From a checkpoint of a small class-conditioned image diffusion model: 32-pixel images, 39.6 epochs.
Rows from block 2 of a small class-conditioned image diffusion model, named by matrix and row number. Rows with one number belong to one channel. Each number is 128 + 32 x the weight over its row's rms, rounded and kept within 0 to 255. All counts start at 0.
After each channel's rows are labels from the 100 images, of 14976 (inputs lightly noised), where the channel reaches its highest value: "top examples" is what is common among them. Only what is clearly more common there than usual is listed. The data: stained colorectal tissue patches (NCT-CRC-HE-100K). In brackets: how many of the 100, against the usual share in percent.
# convs0: first 3x3 conv (model.enc.1.0.convs.0.weight, 128x128x3x3, standardized in use, each kernel summed), inputs 0-63
# convs1: second 3x3 conv (model.enc.1.0.convs.1.weight, 128x128x3x3, standardized in use, transposed, each kernel summed), outputs 0-63

convs0.49 [125  88  98  67 124  96 105 138  67 139 100 130 138 176  63 113 117 101 131 126 110  73 124 107 131  96 163 169 152 106 108 147 130  88 132 111  68 118 177 138 112 132  98  84 121 187 109  93 138 121 149 129 108 189  95 118 102  99 117 209 144 172 168 106]
convs1.49 [100  84 109 125  96  81 153 171 121 108 141 102 119 184 179 100 111 147 155 130 136 142 163  99 105 108  75 140 111 164 163 117 150  99 165 135 150 142 173 124 138 132 142 166 102  19 157  53 128 130  99 150 112 112  49  94  72 127 115 157  98  76  80 112]
top examples: tissue: tumour epithelium (35 vs 14.9); tissue: cancer-associated stroma (32 vs 10.7)

convs0.25 [ 82 116 145 127 130 146  95 123 137 130 143 147 176 100 115 123 101 107 125 177 135 159 131 191 132 134 125  42 120 163  87 110 136 144 243 119 112 139  75 106 137 157 127  81 127 150 152 171  98 163  94 102  99 123 125  73  98 122 140 117  67 119 144 172]
convs1.25 [113 121 132 146 146 130 131 130 116 117  93 127 125  71  65 171 136 110 114  82 124 104 146  73 143 121 139 119 162 115  89 103 139 154 119 173 126 163 145 123 156 135 161 166 150 144 148 167 127 109 122 164 102 122 113  39 128 123 137 133  95 208 153 137]
top examples: tissue: adipose tissue (47 vs 10.2)

convs0.65 [155 123 162 191 156 180  93 131 123  99 152  74 104 166  88 102  97 164 171 147 131 146 144 172 174 141 156 185 139 125 195 141 135 155 177 110 147 115 122 135 137  81 115 111 129 124 103 125 149 195 101 156  65 117 131 145 132  82 125 143 134  47  76  99]
convs1.65 [147 123 157 146 135  84 101 125 143  86 127 159  68 169 128 154 150  91 128  94  85 123 160 140 171  94 137 151 143 100 153 127 132 110 158 160 146 103 164  70 158 117 126 144 125 151  92 147 149 109 128 168 135 154 102  87  45 108  92 144 146 156 197 143]
top examples: tissue: normal colon mucosa (51 vs 8.7)

convs0.13 [133  68 140 125 112 144 158 126 105 153 156 103  92  90 174 155 144  91 118 132 132 158  73 101 101 121 137 120 120 152  88  88 153 170 144 122 115  96 105 114 159  91 142 147 150 137 119  36 127 125 141 124 107 136 147 201 108  88  90  81  96 128 120 143]
convs1.13 [121 161  71 139 207 126 137 127 163 121 133 135 110 154 141 123  92 177 107 123 103 139 157 163 109 101  95 141  97  87 101 150 108 120 101 125 129 144 173 143 143 112 162  87  63 163 101 119  61 110  66 127 110 144 155 126 168 113  95 110 126  94 138 117]
top examples: tissue: adipose tissue (60 vs 10.2)

convs0.97 [159 178 133 131  99  99  40 152 138 204 160 136  57 123  61  47 108 120 120 126 114  89 153 136 140 107 154 161 112 108 149 132 117 105 149 116  65 156  96 103 121 110  97 150 141 143 165 126 104 141  68 155 101 149 158 164 145 174 123 135 119  90 156 147]
convs1.97 [105  90 118 127 127 100 152 106 149 174 120  97 101 146 118 139  86 168 138  84 159  98 101  97 152 174  99 103  10 125 104 143 125 137  83 138 116 106  78 128 153 104 107  95 119  98  96 120 153 128 110  59 157 101 175 117 117 126  82 111 106 155 148  89]
top examples: tissue: debris (73 vs 11.2)

convs0.120 [142 144 110 107 155 152 133 146 137 129 154 161 112 120 151 119 170  81 116 136 162 115 143 151  94 156 108 105 135  92 108 161 112  24 107  56  99  97 130 132 116 125  92 111 100 102  96  87 130 154 107  84 158 122 160 193 103 126 147 170  66 120 103  99]
convs1.120 [125 189 163 108 153 188 123  98 108 125  58 151  81 116  99 115 153 141  67 155 134  93  97  86 138 126 163 119  89 144 165 149 100  75 160 106 172 109 127 152 173 130 175 129  39 116  76  83 119 116 144  51 120 165 148 158 123 123  99  92 141 128 127 150]
top examples: tissue: tumour epithelium (36 vs 14.9); tissue: mucus (25 vs 9)

convs0.41 [134 143 111 109 101 130 134 139 181 148 145 129 138 121 137 102 163 115 111 109 164 123  87 118 123 110  23 183  84 111  90 138 104 134 177 111 177 107 130 142 109 124 122 118  94 124  98 114 110 121 168 118 181 162 132 229 173 135 132 219 151 154 171 130]
convs1.41 [ 88 121  87 141  87 139 131 150 140 113 139 130 140 125 141 151 150 110 112 167 126 139 105 104 126 174 135 186 127 109 158 148 133 147 124  97 196 151 147 140 139 104 130 157 211 179 123 139 148 128 156 168  89 134 169 126 106 190 144 178  85 125 103 144]
top examples: tissue: smooth muscle (100 vs 13.4)

convs0.73 [147 124 104 209 102 110 206 153  72 150 146 139 142  99 124 133 129  76  69  94 179 123 154 167 166  71 103 158 154 152 172 132  76 134 134 103 156 116 137 131 192 142 130 123 183  51 126 128 141 144  92 118 111 100 130  97 133 146  92 162 110 135 135 123]
convs1.73 [131 127 132 157  81  94 138 143 141 148 198 108 135 136 140 155 121 182 183 163 130 162 119 140 108 131 117 142 138 151 114 132 155 141 126 113  84 139 105 141 103  80  97 132 123 202 161 101 139 145 172 207 107 151 149 179 112  90  82 167 109 158  96  68]
top examples: tissue: tumour epithelium (34 vs 14.9)

convs0.113 [102  74 124 182 171 130 147 146 112 105 143 141 111 145 159 135 201 157  82 193 103 133 117  95  49 191 122  87  95 151 146 147 164 166  83 142 188 166  60 101 180  92 133  83 110 173 108 140 124 119 105 130 136  94  88 142 161  62  92 105 125  61 116 151]
convs1.113 [209 154 122 100  62 154  91  52 127 130 126 154 168 112 183 158 138 110 111  92 104 180 121 206 141 135 144 148 118  84 163 161  93 130  86  97 114 121 109 135  90 140 129 121 152 149 153 125 125  65 143  86 129 142  90 120 116 121 136 140 188  98  86 207]
top examples: tissue: tumour epithelium (37 vs 14.9); tissue: mucus (32 vs 9)

convs0.123 [146 149 136 139 125 100 130 148  98 115  95 141 115 110 197 123  93  93 111 118 127 136 187 116  97 173 174 140  95 201  83  67 147 121  71 154 182 126 180 158 119 153 135 123 185 115 179 158 106 149  69 170  86 142 117 197 105  90  94  67 163 138  81  94]
convs1.123 [155  78 173 153 106 151 117  93 125  91 116 152 109 164  89  97 109  84 175 118 118 137 142 128 129 146 184  64 129 134 162  94 143  65 120 168 112 129 122 128 167 143 120 155 101 130  93 131 101 151 141  76 118 102 148 101 135 224 134 142  93 149 106 144]
top examples: tissue: cancer-associated stroma (45 vs 10.7)

convs0.76 [157 174  68 102 165 165 155 120 160 145 115 160 153 130 116 138 131  84  99 105  94 105 129 140 135 170 124 115 128 107  96 128  98  81  82 142 115  88 127 192 138  81 212  84 189  82 144 149 109  94  47  84 100 154 160 142 161 157 114 123 163 168 141 107]
convs1.76 [ 83 127 152 132 113  72 139 107 117  97  67 129 167 154 163 147 120 111  88  93 116 124 137 168 122 100 171 130 125 163  99 121 133 152 187 156 131 159 144 106 157 174 104 126  93 154 199 123 117 103 207 158 129 123 129 133  99 146  73 131 117  78  69 142]
top examples: tissue: lymphocytes (71 vs 11.3)

convs0.115 [192  96 183  67 118 116 110 103 173  59 125 116  93 180 153 135 120 118 167 106  82 153 142 158 129 129 127 145 117 150 166 132 151 129 128 142 120 119 123 171 105  81 126 133 166 171 168 130 138 106 133 168 118 161  92 125 122 117  68 132 141 145 100  71]
convs1.115 [ 74 184  98 121 192 137 128 131 110 167 146  86 109 132 146 195 173 156  63 176 143 134  78 158 107 135 138  97 122  64 108 149 167 154 109 154 128 104 122 101  98 107 162  22 140 141 163 170  87 123 134 157 122  79  88 199 108 136 166 111 156 127 162 150]
top examples: tissue: lymphocytes (57 vs 11.3)

convs0.80 [120 134  77  92 107 124  84 161  54 102 179 135 194  97 153  83 186 130  70 116  98 138 145 158 132 123 161 126 174 185 156 143  94 149 122 143 101  97 160  55 107 159 148 100 160 117 102 122 132 129 117 138 136 143 149 117 141  98  83 145 143  59 205  83]
convs1.80 [118  84 136  91 162 149  72 141 124 186 142 180  96 175 152 161 108 132 144 106 121 132 152 141 152 149 151 101 141 163 104 124 148 114  87 105  82 116  81 114  80 199 119  76  94 194 145 123 135  91 145  70 105  90  80 119 117 136 147 164 159 176 140 147]
top examples: tissue: cancer-associated stroma (76 vs 10.7)

convs0.14 [146 174 184 122 157 124 159 163 133 155 126 180 145 122 108 146 115 115 186 122 104 137 134 141 110  88 121  99 158 120 143 197 104  64 108  64 129  62 100 103 122 117 103 117  98 117  95  91 117 120 157 132  94  83 123 102  90 121  82 130 159 111 150 108]
convs1.14 [140 101 169 156  82 156 155 145 122  87 113 119  91 188  61 170 150 210 131 128 128 112 107 163 198  65 153 167 110 149 128 104 150 151 153 158 125 100  96  73 130 105 153 161 114 133 115  87 154 113 103  96 145 115 150 146 166 106 114 215  30 113 181 162]
top examples: tissue: lymphocytes (78 vs 11.3)

convs0.86 [122 110 126 181 171 167 146 128 117  90 159 179 128 128  83 125 102 147 163 140 100  92 169  57 146 171 149 204 153 125 130 147  81 126 162 118 117 126 119  58 191 148 169 113 131 124  98 146 115 168 125 141  97  76 156 137 100  92 151 100 136 122  94 104]
convs1.86 [ 43 153 106  85  86 166 144 121 107 164 192 148 143 104 107 113 107 102  87 155 163 144 127 185  37 121 157 140 152 124  94 122 139 135 118 137 150  86 140 136 119 163 162  77 128 190 123  86  88 131 125 155 118 128  71  99 139 105 182 136 178 146 120 102]
top examples: tissue: debris (68 vs 11.2)

convs0.34 [105 157 149 160 112 106 163 148 185 171 138 111  79 129 128 121 135 148 194 118  97 109 169 134 143 136 156 111  96  65  97  70 147  81 117 110 142 146 153 118 151 123 138 146 111 120 157 131 112 126  80 149 135 142  83 160 134  75 125  68 147 161  39 131]
convs1.34 [144  96 164 120 160 195 122 156 145 122 111 112 138 107 118 185 145 139 147 141 129 160  51 134 108 144 130 113 160 114 181 204 102  97 109  85 171 131 188  84 210 133 111 130 133 108 195 172 131 128 111 104 116 128 104 113  98 143 181 121 122 157 131 153]
top examples: tissue: lymphocytes (63 vs 11.3)

convs0.96 [137 155 151 156 178 103 107 130 117 172 130 144 142  99 202 146 136 140 148 106 121 138  90 165 132 209 127  59 148 118 132 113 135  26 123 132 102 152 144 116 137 118 115 123 129 108  99 153 108 127  30  79 166  91 125  96 138  54 119 178 108 152 112 125]
convs1.96 [100 125  75 120 129  93 199 105 135 141 141 111 151 170 159  94  68 131 137 179 143 149 140 135  43 181  91  61 111 212 127 117 128 124 167 129 120 134 148 129  93 150 110 122 115  33 184 173 130 131  81  94 149 123  97 114 126  88 171 180 174 143  95 111]
top examples: tissue: mucus (39 vs 9)

convs0.109 [119 137  85 155 173 123 157 152 185 132 156 133  94 171 122  76 158 172  98 120  78 129 151 147  96 106 130 164 101  93  69 154 141  80 116 105  85 157 127 115 171 137 109 128  98 169  70 153 183 202 137 118 137 126 102  91 125 142 125  63  52 138 105  95]
convs1.109 [237 150  61 141 146 130 163 135  77 105 147 175 150 191 154 166 143 136 179 124 135 150 116  75 124 124 161 115 178 159 125 118 127  82 170  96 135 163 135 163  78 148  95 161  11 127 121  95 157 112  89 201 142 146 136  98 105 155 128 113 185 166 118 143]
top examples: tissue: cancer-associated stroma (66 vs 10.7)

convs0.36 [102 167 141 114 119 144 110 131 129 122 115 158  86 148 118 136 163 130 132  47 133 125 129  79 101  58 136 107 118  70 224 146 114 167 111 116 171 114 169 105 156 111  98 124 127 122 168  92 145 152  68  89 178 112 104  78 105 125 154  96 129 155  74 164]
convs1.36 [104 148 147 118 122 144 137 178 154 163 143  75 177 112 130 110 122 111 170  93 132  94 175 126 186 126 132  94 142 155  93 125 153 131 193 112 168 135 105 122 122 103 101 137 175 161 123  85 112 112 129 145 117 112 127 184 154 126 124 122 105 113 104 124]
top examples: tissue: mucus (36 vs 9); tissue: cancer-associated stroma (34 vs 10.7)

convs0.56 [ 60 103 144 125 131  97  94 116  59 115 183 100 150  82 121 186  74  88 150 161 141 148 101 150 106 166 181 108 160 136  97 122 119  81 173 150 125 113 144  80 147 138 126 142 145 114  71  97 108 190 209 118 169  93 143  85  61  89 127  99 168 131 148 149]
convs1.56 [142 145 113 146  81 123 137 135 123 108 205 157 188 132 145 154 140 176 168 133 150 117 132 146 124  77 137 113 180 165 116 109  67 126 111 110 130 154 126 158 130 138 166 164  99 132 142 122 120 128 165 104 158  77 136 138 123 156 151 207 172 147  99 134]
top examples: tissue: normal colon mucosa (99 vs 8.7)

convs0.71 [117 134  86 142 128 111 187  81 114 181  77  72 127  71 123 107 110  96 157 146 117  34 134 113  95 121 151 115 117  63 135 138 149 156 108  87  68 111 122 192 179 109 155 126 135  97 152 111 116 144  89 149 103 126 114 158 180 156 127 171 100 146 150  96]
convs1.71 [141 135 198 123 121 140 139 142  97 159 123 151 145 192 179 117 103 103 131 105 106 134 134 111 137 154 136  89 129 154 163 143 153 163  86 125  99 172  94  66 122 132 171  98 158 106  86 125 147 112  71  66 139 127 161 105  54 125 124 126  96 138  54 103]
top examples: tissue: debris (100 vs 11.2)

convs0.43 [167 108 152 146 153 103 152  95 192 195 171 160 171 135 143 159 146 127 170 148 255 130 155 136 183 102 127 165 163 111 163 128 144 180  84  77 111 161 156 113 153 116 127 120 159 103 152 132 101 124  93 156  85 103 118  98  90 114  85 146 139 166 103  95]
convs1.43 [116 114 111 120 118  94 126 180 100 115 149 159 114 130  68 130 142 183 104 164  84 153 123 150  99 125 123 155 108 126 119 137 164  82 224 122 175  95 144 149 158 148 151 110 149 162 179  94  88 180 109 200 114 131  94  85  93  82 134 161 107 126 171 117]
top examples: tissue: mucus (65 vs 9)

convs0.88 [118 117 102 123  70 213 174 163 134  90 119 120 178 111 148  76 136 119  89  52 156 177 132 120 115 114 106  80  56 209 119 161 169 135  90 165 123  62 102 111 131 158 125 146 108  99 153  65  88  62 132 103 104  70 166 153 154 111 165 137 132 123 148 152]
convs1.88 [ 94 130 129  81 200 162 105 132 154 134 124 103 119 122 166 136 137 105  89 111  80 147 146 119 100 110 176  25 141 133 190  87  78 120 119 144  91 101  93 144  72  68 205 127 113 137 112 113 149  83 147 115 115 126 165 125 143 119  61 127 137 126 154 146]
top examples: tissue: smooth muscle (52 vs 13.4)

convs0.19 [126 199  98 173 193 167 103 136 164 127 102 172 104 209 131 133 131 146 126 113 106 149 152 158 187 140 156 146 139 165 135 100 210 173 108 149 123 116 145 109 155 106 127 126 140  90  81 128 167 136  81 120 141 142  84  71 169  74 163  89  78 155 105 164]
convs1.19 [107 129  91  85 102 101 108 113 101  84 146  98 118  78 106  81 108 114 143 113 129 119  46  87 152 138  74 102 108 102 116 152 131 214 111 135 103 191 122 133 150 205 136 112 122 146 123 144 183 139 118 109 128 153 139  99 146 162 132 112 147 105 133 102]
top examples: tissue: adipose tissue (53 vs 10.2)

convs0.32 [117 148 212 126 151 127 124 147 156 166 118 147  66  86  89 184 151 170 215  93 156 160 151 124 129  73 115  81 148  87 160 124 146 146  97 134 169 169 159 136  90  99  82 162 124 113 154 126 141 151  57  77 161  55  78  95 122  83  60  71 126 131  77 121]
convs1.32 [122  99  96 194  97 130  80 195  92 160 119 107 166 174 193 121 138 107 113 134 102  91 141 143 131 169  87  90  92 140 116 117  95 139 183 151 124 159 115 119 172 126 132 168 120 112 171 165 110 190 102 175 138 190 149 100 114 103 141 116  60 114 122 138]
top examples: tissue: mucus (43 vs 9)

convs0.114 [169  61 107  88 153 144  89 127  96 125 130 131  67 102 111 144 131 141 114 128 139 110 133 162 137 121 112 104 105 133 150  90 171 139  64 175  99  86 118 112 141 111 135 126 133 129 143 104 135 133 136 110 172 161 178 158 180 136 126 105 115 137 150 173]
convs1.114 [119  99  99 111  96 133  68  85 128  90 103  79 128 132 100 107 113 134 129 125 141 131 140 129 102 109 141  92 141 129 144 113 128 104 119 117 127 112  78 147 122 161 134 144 116 138 142  80 184 142 133 143 175  85 159 147 185 123 119 173 151 112 120 111]
top examples: tissue: tumour epithelium (66 vs 14.9)

convs0.26 [148 141 172 102 188 153 119  90 129 132 127 125  95 150 143 128 140  24  92 148 173 107 159 140 139 116  90  92 113 154  78 147 123 147 169  78 114  87 134 105 137 118 124 150 155 146 108 161 105 156 106 141  82  66 148  74 181 110 116  82 130 100 153 166]
convs1.26 [150 120  96 178 144 174 173 137 151  78  83  99 120 131 111 132 140  90 187 127 155 112 177 130 111 153  92 100  90 123  73 102 171 145 144 129  81 143 152 122 153 143  90 150 142 127 149 117 142 123 147 135 139 105 126  82 140  84 140 137  89 129  92 151]
top examples: tissue: lymphocytes (67 vs 11.3)

convs0.21 [107  76 103  58 119  95 109 125  78 102  94 140  58 135 155 133 122 109 133 121 110 154 100 176 155 165 141 149  81  75 100  92 131 115  42 175  76 127  46 125 115 147 156 132 178 130 128 117 175 120 112 127 197 134 159 143 224 114 118 168 140 152 146 137]
convs1.21 [148 129 144 108  84 132 127 147 131 121 131 108 155  90 134  70 117 146 149 165 108 159 163 128  91  85 146 174 151 173 192 128 114 129 177 150 144 133 168  78 118 143  86 116 153 153  98  92 191 170 183 143  88 114 127 158  89 117 145 115 163 115 143 118]
top examples: tissue: adipose tissue (38 vs 10.2)

convs0.28 [108 131 145  98 129 102 149  67 179 166 165 161  96 160  97 119  99 107 130 149 154 136 165 152 181 164 130  25 105 140 146 158 112 110 155 141 131  96 155 133 128 115 127  81 148 126 120 126  94 120 160  95 125 128 143 135 105 121 137  91 147  91 109 135]
convs1.28 [127 138 162 130 134 142 192 144 141  59 153 224 167 108 118 214 141 180 105 117 162 116 155 102 129  92 113 132 111 125 150 124 128 113 118 104 140 132 129 155 150 130 134 145 213  98 132 127 101 136 110  35 123 108 121 130 131 168 137  88  83 126 170 144]
top examples: tissue: lymphocytes (98 vs 11.3)

convs0.116 [ 93 159 110 108 120 120 110 147 143 129 164 174 113 114 202 145 116 117 128 142 118 150 147 131  65  66 105  80  92 182 115 126 125 119 131  83 137 114 113  85 136 140 107  79 166 159 169 142 138  60  81 127 117 121 135 102 147 166 142 131  82 148 123 118]
convs1.116 [114 102 118 190 126 169 139  72 126 130  85 120 103 157 106 142 181 108 133 131 180 159 165 126 137 152 136 134 128  92 135 116 136 102 136 185 137 106 174 173 123 134 178 118 135 140  49  51 119 111 119  99  97 230 190 241 124  63 141 145 151 154 143 120]
top examples: tissue: adipose tissue (63 vs 10.2)

convs0.111 [113 161  94  79  96 126 104 141 200 131 128 164 170  99 193 109 167 173 105 153  62 152 111  62 123 117 153 103 123 192 169 193  77 169 130 139  83 152 126 109  86  82 136 151 128 142 138 104 121 147 148 154  98  87 139 146  99 116 104 157 105 128 131 125]
convs1.111 [133 160  84 155 130 142 109 131 103 148 118 104  74 139  68  70 148 182 130  90 109 176 167 114 145 121  82 150  60 137 123 136 161 145 113 112 143  43 149 113 147 138  68 155 132 164  80 119  99 125  89 110 162 104 134 173 151 102 110 128  93 107 126 140]
top examples: tissue: smooth muscle (48 vs 13.4); tissue: cancer-associated stroma (38 vs 10.7)

convs0.126 [152 118 158  72 121  93 179 123 135 121 101 106 144 108 110 134 100 116 145 136  99 146  53  93 110 133 152 146  79 123 144 133 169  95 128 148 150 134 193  95 203  74 121 130 155 133 152 103  98 143 155 130 153 170 151 186 159 168 116 128 130 115  90 112]
convs1.126 [ 99 124 132 135 107 155  87  97  92 132 133 177 122  69 162 102 130 150 121 129 122 182 191 149  82  79 174 150 125 170 126 123 150 149  77 122 112 114  98  96 118 182 152 149 136  78 128  43 115  79 164 142 102 134  73 103 125 123 152 172  97  55  89 123]
top examples: tissue: mucus (68 vs 9)

convs0.44 [111 135 123 187 139 144  55 111 102 149 108 119 143 129  97  57 183 148 107  58 185 149 151  85 101  96 112 132  88  93 122 126  86 130  89  94 116 118 182 160 181 121 164 131 128 123  87 147 124 137 125 147 211 138 162 134 118 125 105 125 108  87  56 178]
convs1.44 [ 83 183  97 115 151 143 135  97 120 114  81 123  61 102 135 184 150 128 106 173  68 136 156  70 122 121  99 133 131 109 130 149 101 102  87 182 112 150 166 100 132 118 134 155 117 134  97 173  63 160 145 169 117  96 106 129 194 105 116 141 109 192 211 160]
top examples: tissue: cancer-associated stroma (27 vs 10.7)

convs0.20 [114 122 168 148 101  75 109 102 117  98 171  60 121 100 153  62 146 103 196 121 115 116 132 171 164 180  96 118 112 190 109  99 117  85  79 173 144 109 112 168 131 163 148  98 156 120 183 117 101 103 119 152 155  79 141 104 205 159 151 126 101 117 135  93]
convs1.20 [145 152 143  92 159 148 135  66 117 110 101 112 120 161  67 105 130 152  61 141 128  88 162 134 148 175  99 116 121  57 186 106 111 156 123 162 104 120 143 106 145 140 124 130 181 118 146 143 110 150 111 125 143 217 122 152 142 172 162  58 132  84 144 125]
top examples: tissue: lymphocytes (44 vs 11.3); tissue: mucus (25 vs 9)

convs0.59 [111 171 100 113 133 142 144 123 145 138 189 151 124  83 166 147 161  84 123  99 141 125 105 140 100 110 153 115 124 142  83 115 134  68 138  89  99 148 129 117 107 170  95 105 151  90 108 137  99  96 101 117 165 149 147 166  92 159 136 162 122 136 171 101]
convs1.59 [107 111 104 147 114 155 115  84 117 140  97 137 134 127 131 100 117  85  75 122 156 115 111 122 108 160  93 119 149  93 115 160  67  49 101  96 153 109 114 141 159 169 148 144 119 124 206 170 100 163 142 138 167  84 185 108 143 124  31 158 150 163 166  86]
top examples: tissue: mucus (56 vs 9)

convs0.57 [ 93  86 101  87 114 122 107 134 172 111 106 107 121 140 112 158  87 145  51 117 100 145  98 143  53  73 135 142 115 110 159 108 119 104 158 111  97 131 176 121  83 141 141 134 128 131  94 122  84 152 177 192 134  84 134  69  63 130 165 148  88  95 163 141]
convs1.57 [114 119 137 141  86 165 116 140 129 150 140 198 147 109  76  95 129 133  65 177 150 197 122 143 180 133 152 127 141 147  94  95 118 168 124 155 138  84 191  91 116 141  87  88 141 101 238  80 130 146 159 113  64 131 150 134 168 130  90 125 155 145 174  43]
top examples: tissue: tumour epithelium (50 vs 14.9); tissue: smooth muscle (31 vs 13.4)

convs0.0 [197 149 135 173  95 176 113 129  96 141 135  82 171 124 108 100 159 166 171 114 114 158 163 107 133 170 135  89 132 136 122 158 179 206  85 109 156 169  83 128 117 169 125 172 152 143 140  73 113  93 100 158 139 144  76 119 115 157  69  86 108  95 138 138]
convs1.0 [122 114  38  98 105 108 159 105 136 118 118 153 150 138 127 106 157 158 137 125 114  97 126 125  92 161 143  91  93 156 169 131  54 112 142 174  74 122 156 168 124 117 100 152 167 108  96 149 169  81 128  84 138 120 122 140 163 104 169 236 135 102  89 113]
top examples: tissue: tumour epithelium (47 vs 14.9); tissue: normal colon mucosa (29 vs 8.7)

convs0.102 [165  65 132 100 101 154 100 159 186 124  50 135 105 184 133 155 119 125 128 132 156 147 178 139 141 102  36  90 124 145 100 148 127 103 161 156 111 135 142 129 159 152 110 146 144 173 138 204  96 160 174  99 157  84 139 105 158 101 150 150 134 109 156 158]
convs1.102 [118 138 112 103 109 103 172 160 202 104  92 201 143 114 160 147  81 162  80 169 120 159 102 104 132 101 127 171 103  93 128 172 129 106 157 114 145 146 144 158 133 176 131 167 180  75  83 108 157 167 179 174 142 194 124 154 172 166 182 117 114 183 181 141]
top examples: tissue: cancer-associated stroma (32 vs 10.7)

convs0.33 [155 161  70 135 116 144 111 131 152 165 145 138 146  88 132 130 199 157 140 133 145 137 141 118 120 190  63  28 115 176  91 142 112  69  80 113 140 159 109 126 116 146 128 140 121  95 119 132 171 137 128  87 189 136 116 159 166 105 117 161 114 129 104 159]
convs1.33 [ 85 192 134 130 167 127 176  89  55 158  97 117 122 168 150  74 115  87 149 121 146 121 126 108 106 155  69 194 141  82 122  70 108  77 174  75 166 101 167 127 160 123 160 128 127 188 138 140 117  97 128 136 100 163 134  89 144  99  83 136 172 114 120  73]
top examples: tissue: mucus (60 vs 9)

convs0.66 [119 134 124 162 148  69 140 108 135 122  85 124  86  95 103 132 104  98  84 167 148 136  79 145 175 176 173 150 125 165 153 144 101 109 154 107 111 148 126 133 136 149 175  87 124 134 107 103  70 108 176 134 138 195 133 157  79 141 113  88 124 125 129 120]
convs1.66 [128 148 145 100  75 179 139 178  97 163 172 138 146 173 136 108  90 120 102 140  88 153 172 190 105 129 124  83 103 219  69 116 127 148 175 140  78 119 124 142  91 116 129  76 127  64 108 107 115  57 110  89  98 130 157 117 169 167  93  88 119 120 130 100]
top examples: tissue: lymphocytes (100 vs 11.3)

convs0.103 [141 171 100 192 152 130 103  90 162 134 146 172 106  85  82 160 156 151  59 151 146 154  74 151 208  91 134 171  60 146 114 127  89 110 101  66 113 118 101 139 134  97  92 154  69  89  93 144 159 141 139 145 180 154 144  92 126 162 205 202  72 192 137 120]
convs1.103 [169 108  89 151 175 115 172  96 125 123 171  90 152 107 110 162 145 169 105 143 111 117  97 105 199 167  82 103 141  82  83 153 114  92 140 121 127 111 119 119 133 151 145 190 145 188 146 211 141 141 122 178 168  92 123  72 111 184 134 142 141  89 132 170]
top examples: tissue: debris (48 vs 11.2)

convs0.10 [164 123  95 159 159 126 151 102 163 182 106 160 125 139 172 141 150 130 112  94  82  51 120 189 101 103 122 114 154 178  73  98 175 110 153 142 140  83 115 127 144 114 154  65 147 113 112 174 162 143 148 166 118 155 109 152 122 136 131  90 111 119 163 144]
convs1.10 [121 169 112 100 104 120 126 174 155 116 104  92 115  80 144  73  82 133  80  98  66 153 119 162 152 122 194  97 110 133  72 183 129 136 124 146  85 143 107 156 114 113 164 157 119 103 180 139 144 122 111 146 137 133 158  68 172  96  95 114 157 106 124  95]
top examples: tissue: lymphocytes (39 vs 11.3)

convs0.70 [ 98 105  67 118 191 205 109 127 115 147 152 119  96 115 123 160 160 110 108 165 152 120 142 153 130  59  98 129 145 195  98 160 126  92 159 118 136 144 110  76 166 149 142  91 118 130 144 136 146 117 175 111 152  84 203 135 175 195 173 101  78 227 174 164]
convs1.70 [158  95 111 162 104 152 116 101 130  82 133 110 146 146 124  94 143  54 173 125 135 127 167 139 107 158 116 139 164  91 173  93 185 105  64 152 143 114 150 174 115 162 111 186 117 144 118  99 159 117  78 105 128 214 143 133 126 100 109 173 126  78 135 112]
top examples: tissue: mucus (46 vs 9); tissue: normal colon mucosa (29 vs 8.7)

convs0.17 [211 180 112 112  84 165  89 111 157 123 131 129 118  66  82 113 181 182 178 140 128 111 124 124 201  50 104 116 117 147 147 164 174  79 151 147 109 118 104 167 138 139 107 161 101 129  75 156 152 157 112 142 151  70 148 105 127 137 118  82 102  89 119 112]
convs1.17 [140 150 223 149 159 131  99 144 118  94 105 116  95  98 107 177 154 124  80 129 147 159 150 159 205 146 152 186 176 168 114 131 155 136 100 127 161 152 181 153  83 126 118 153 146 126 120 143 169 186 155 179 176 102  81  52  97 167 120  99 182 142  94  84]
top examples: tissue: smooth muscle (50 vs 13.4); tissue: mucus (25 vs 9)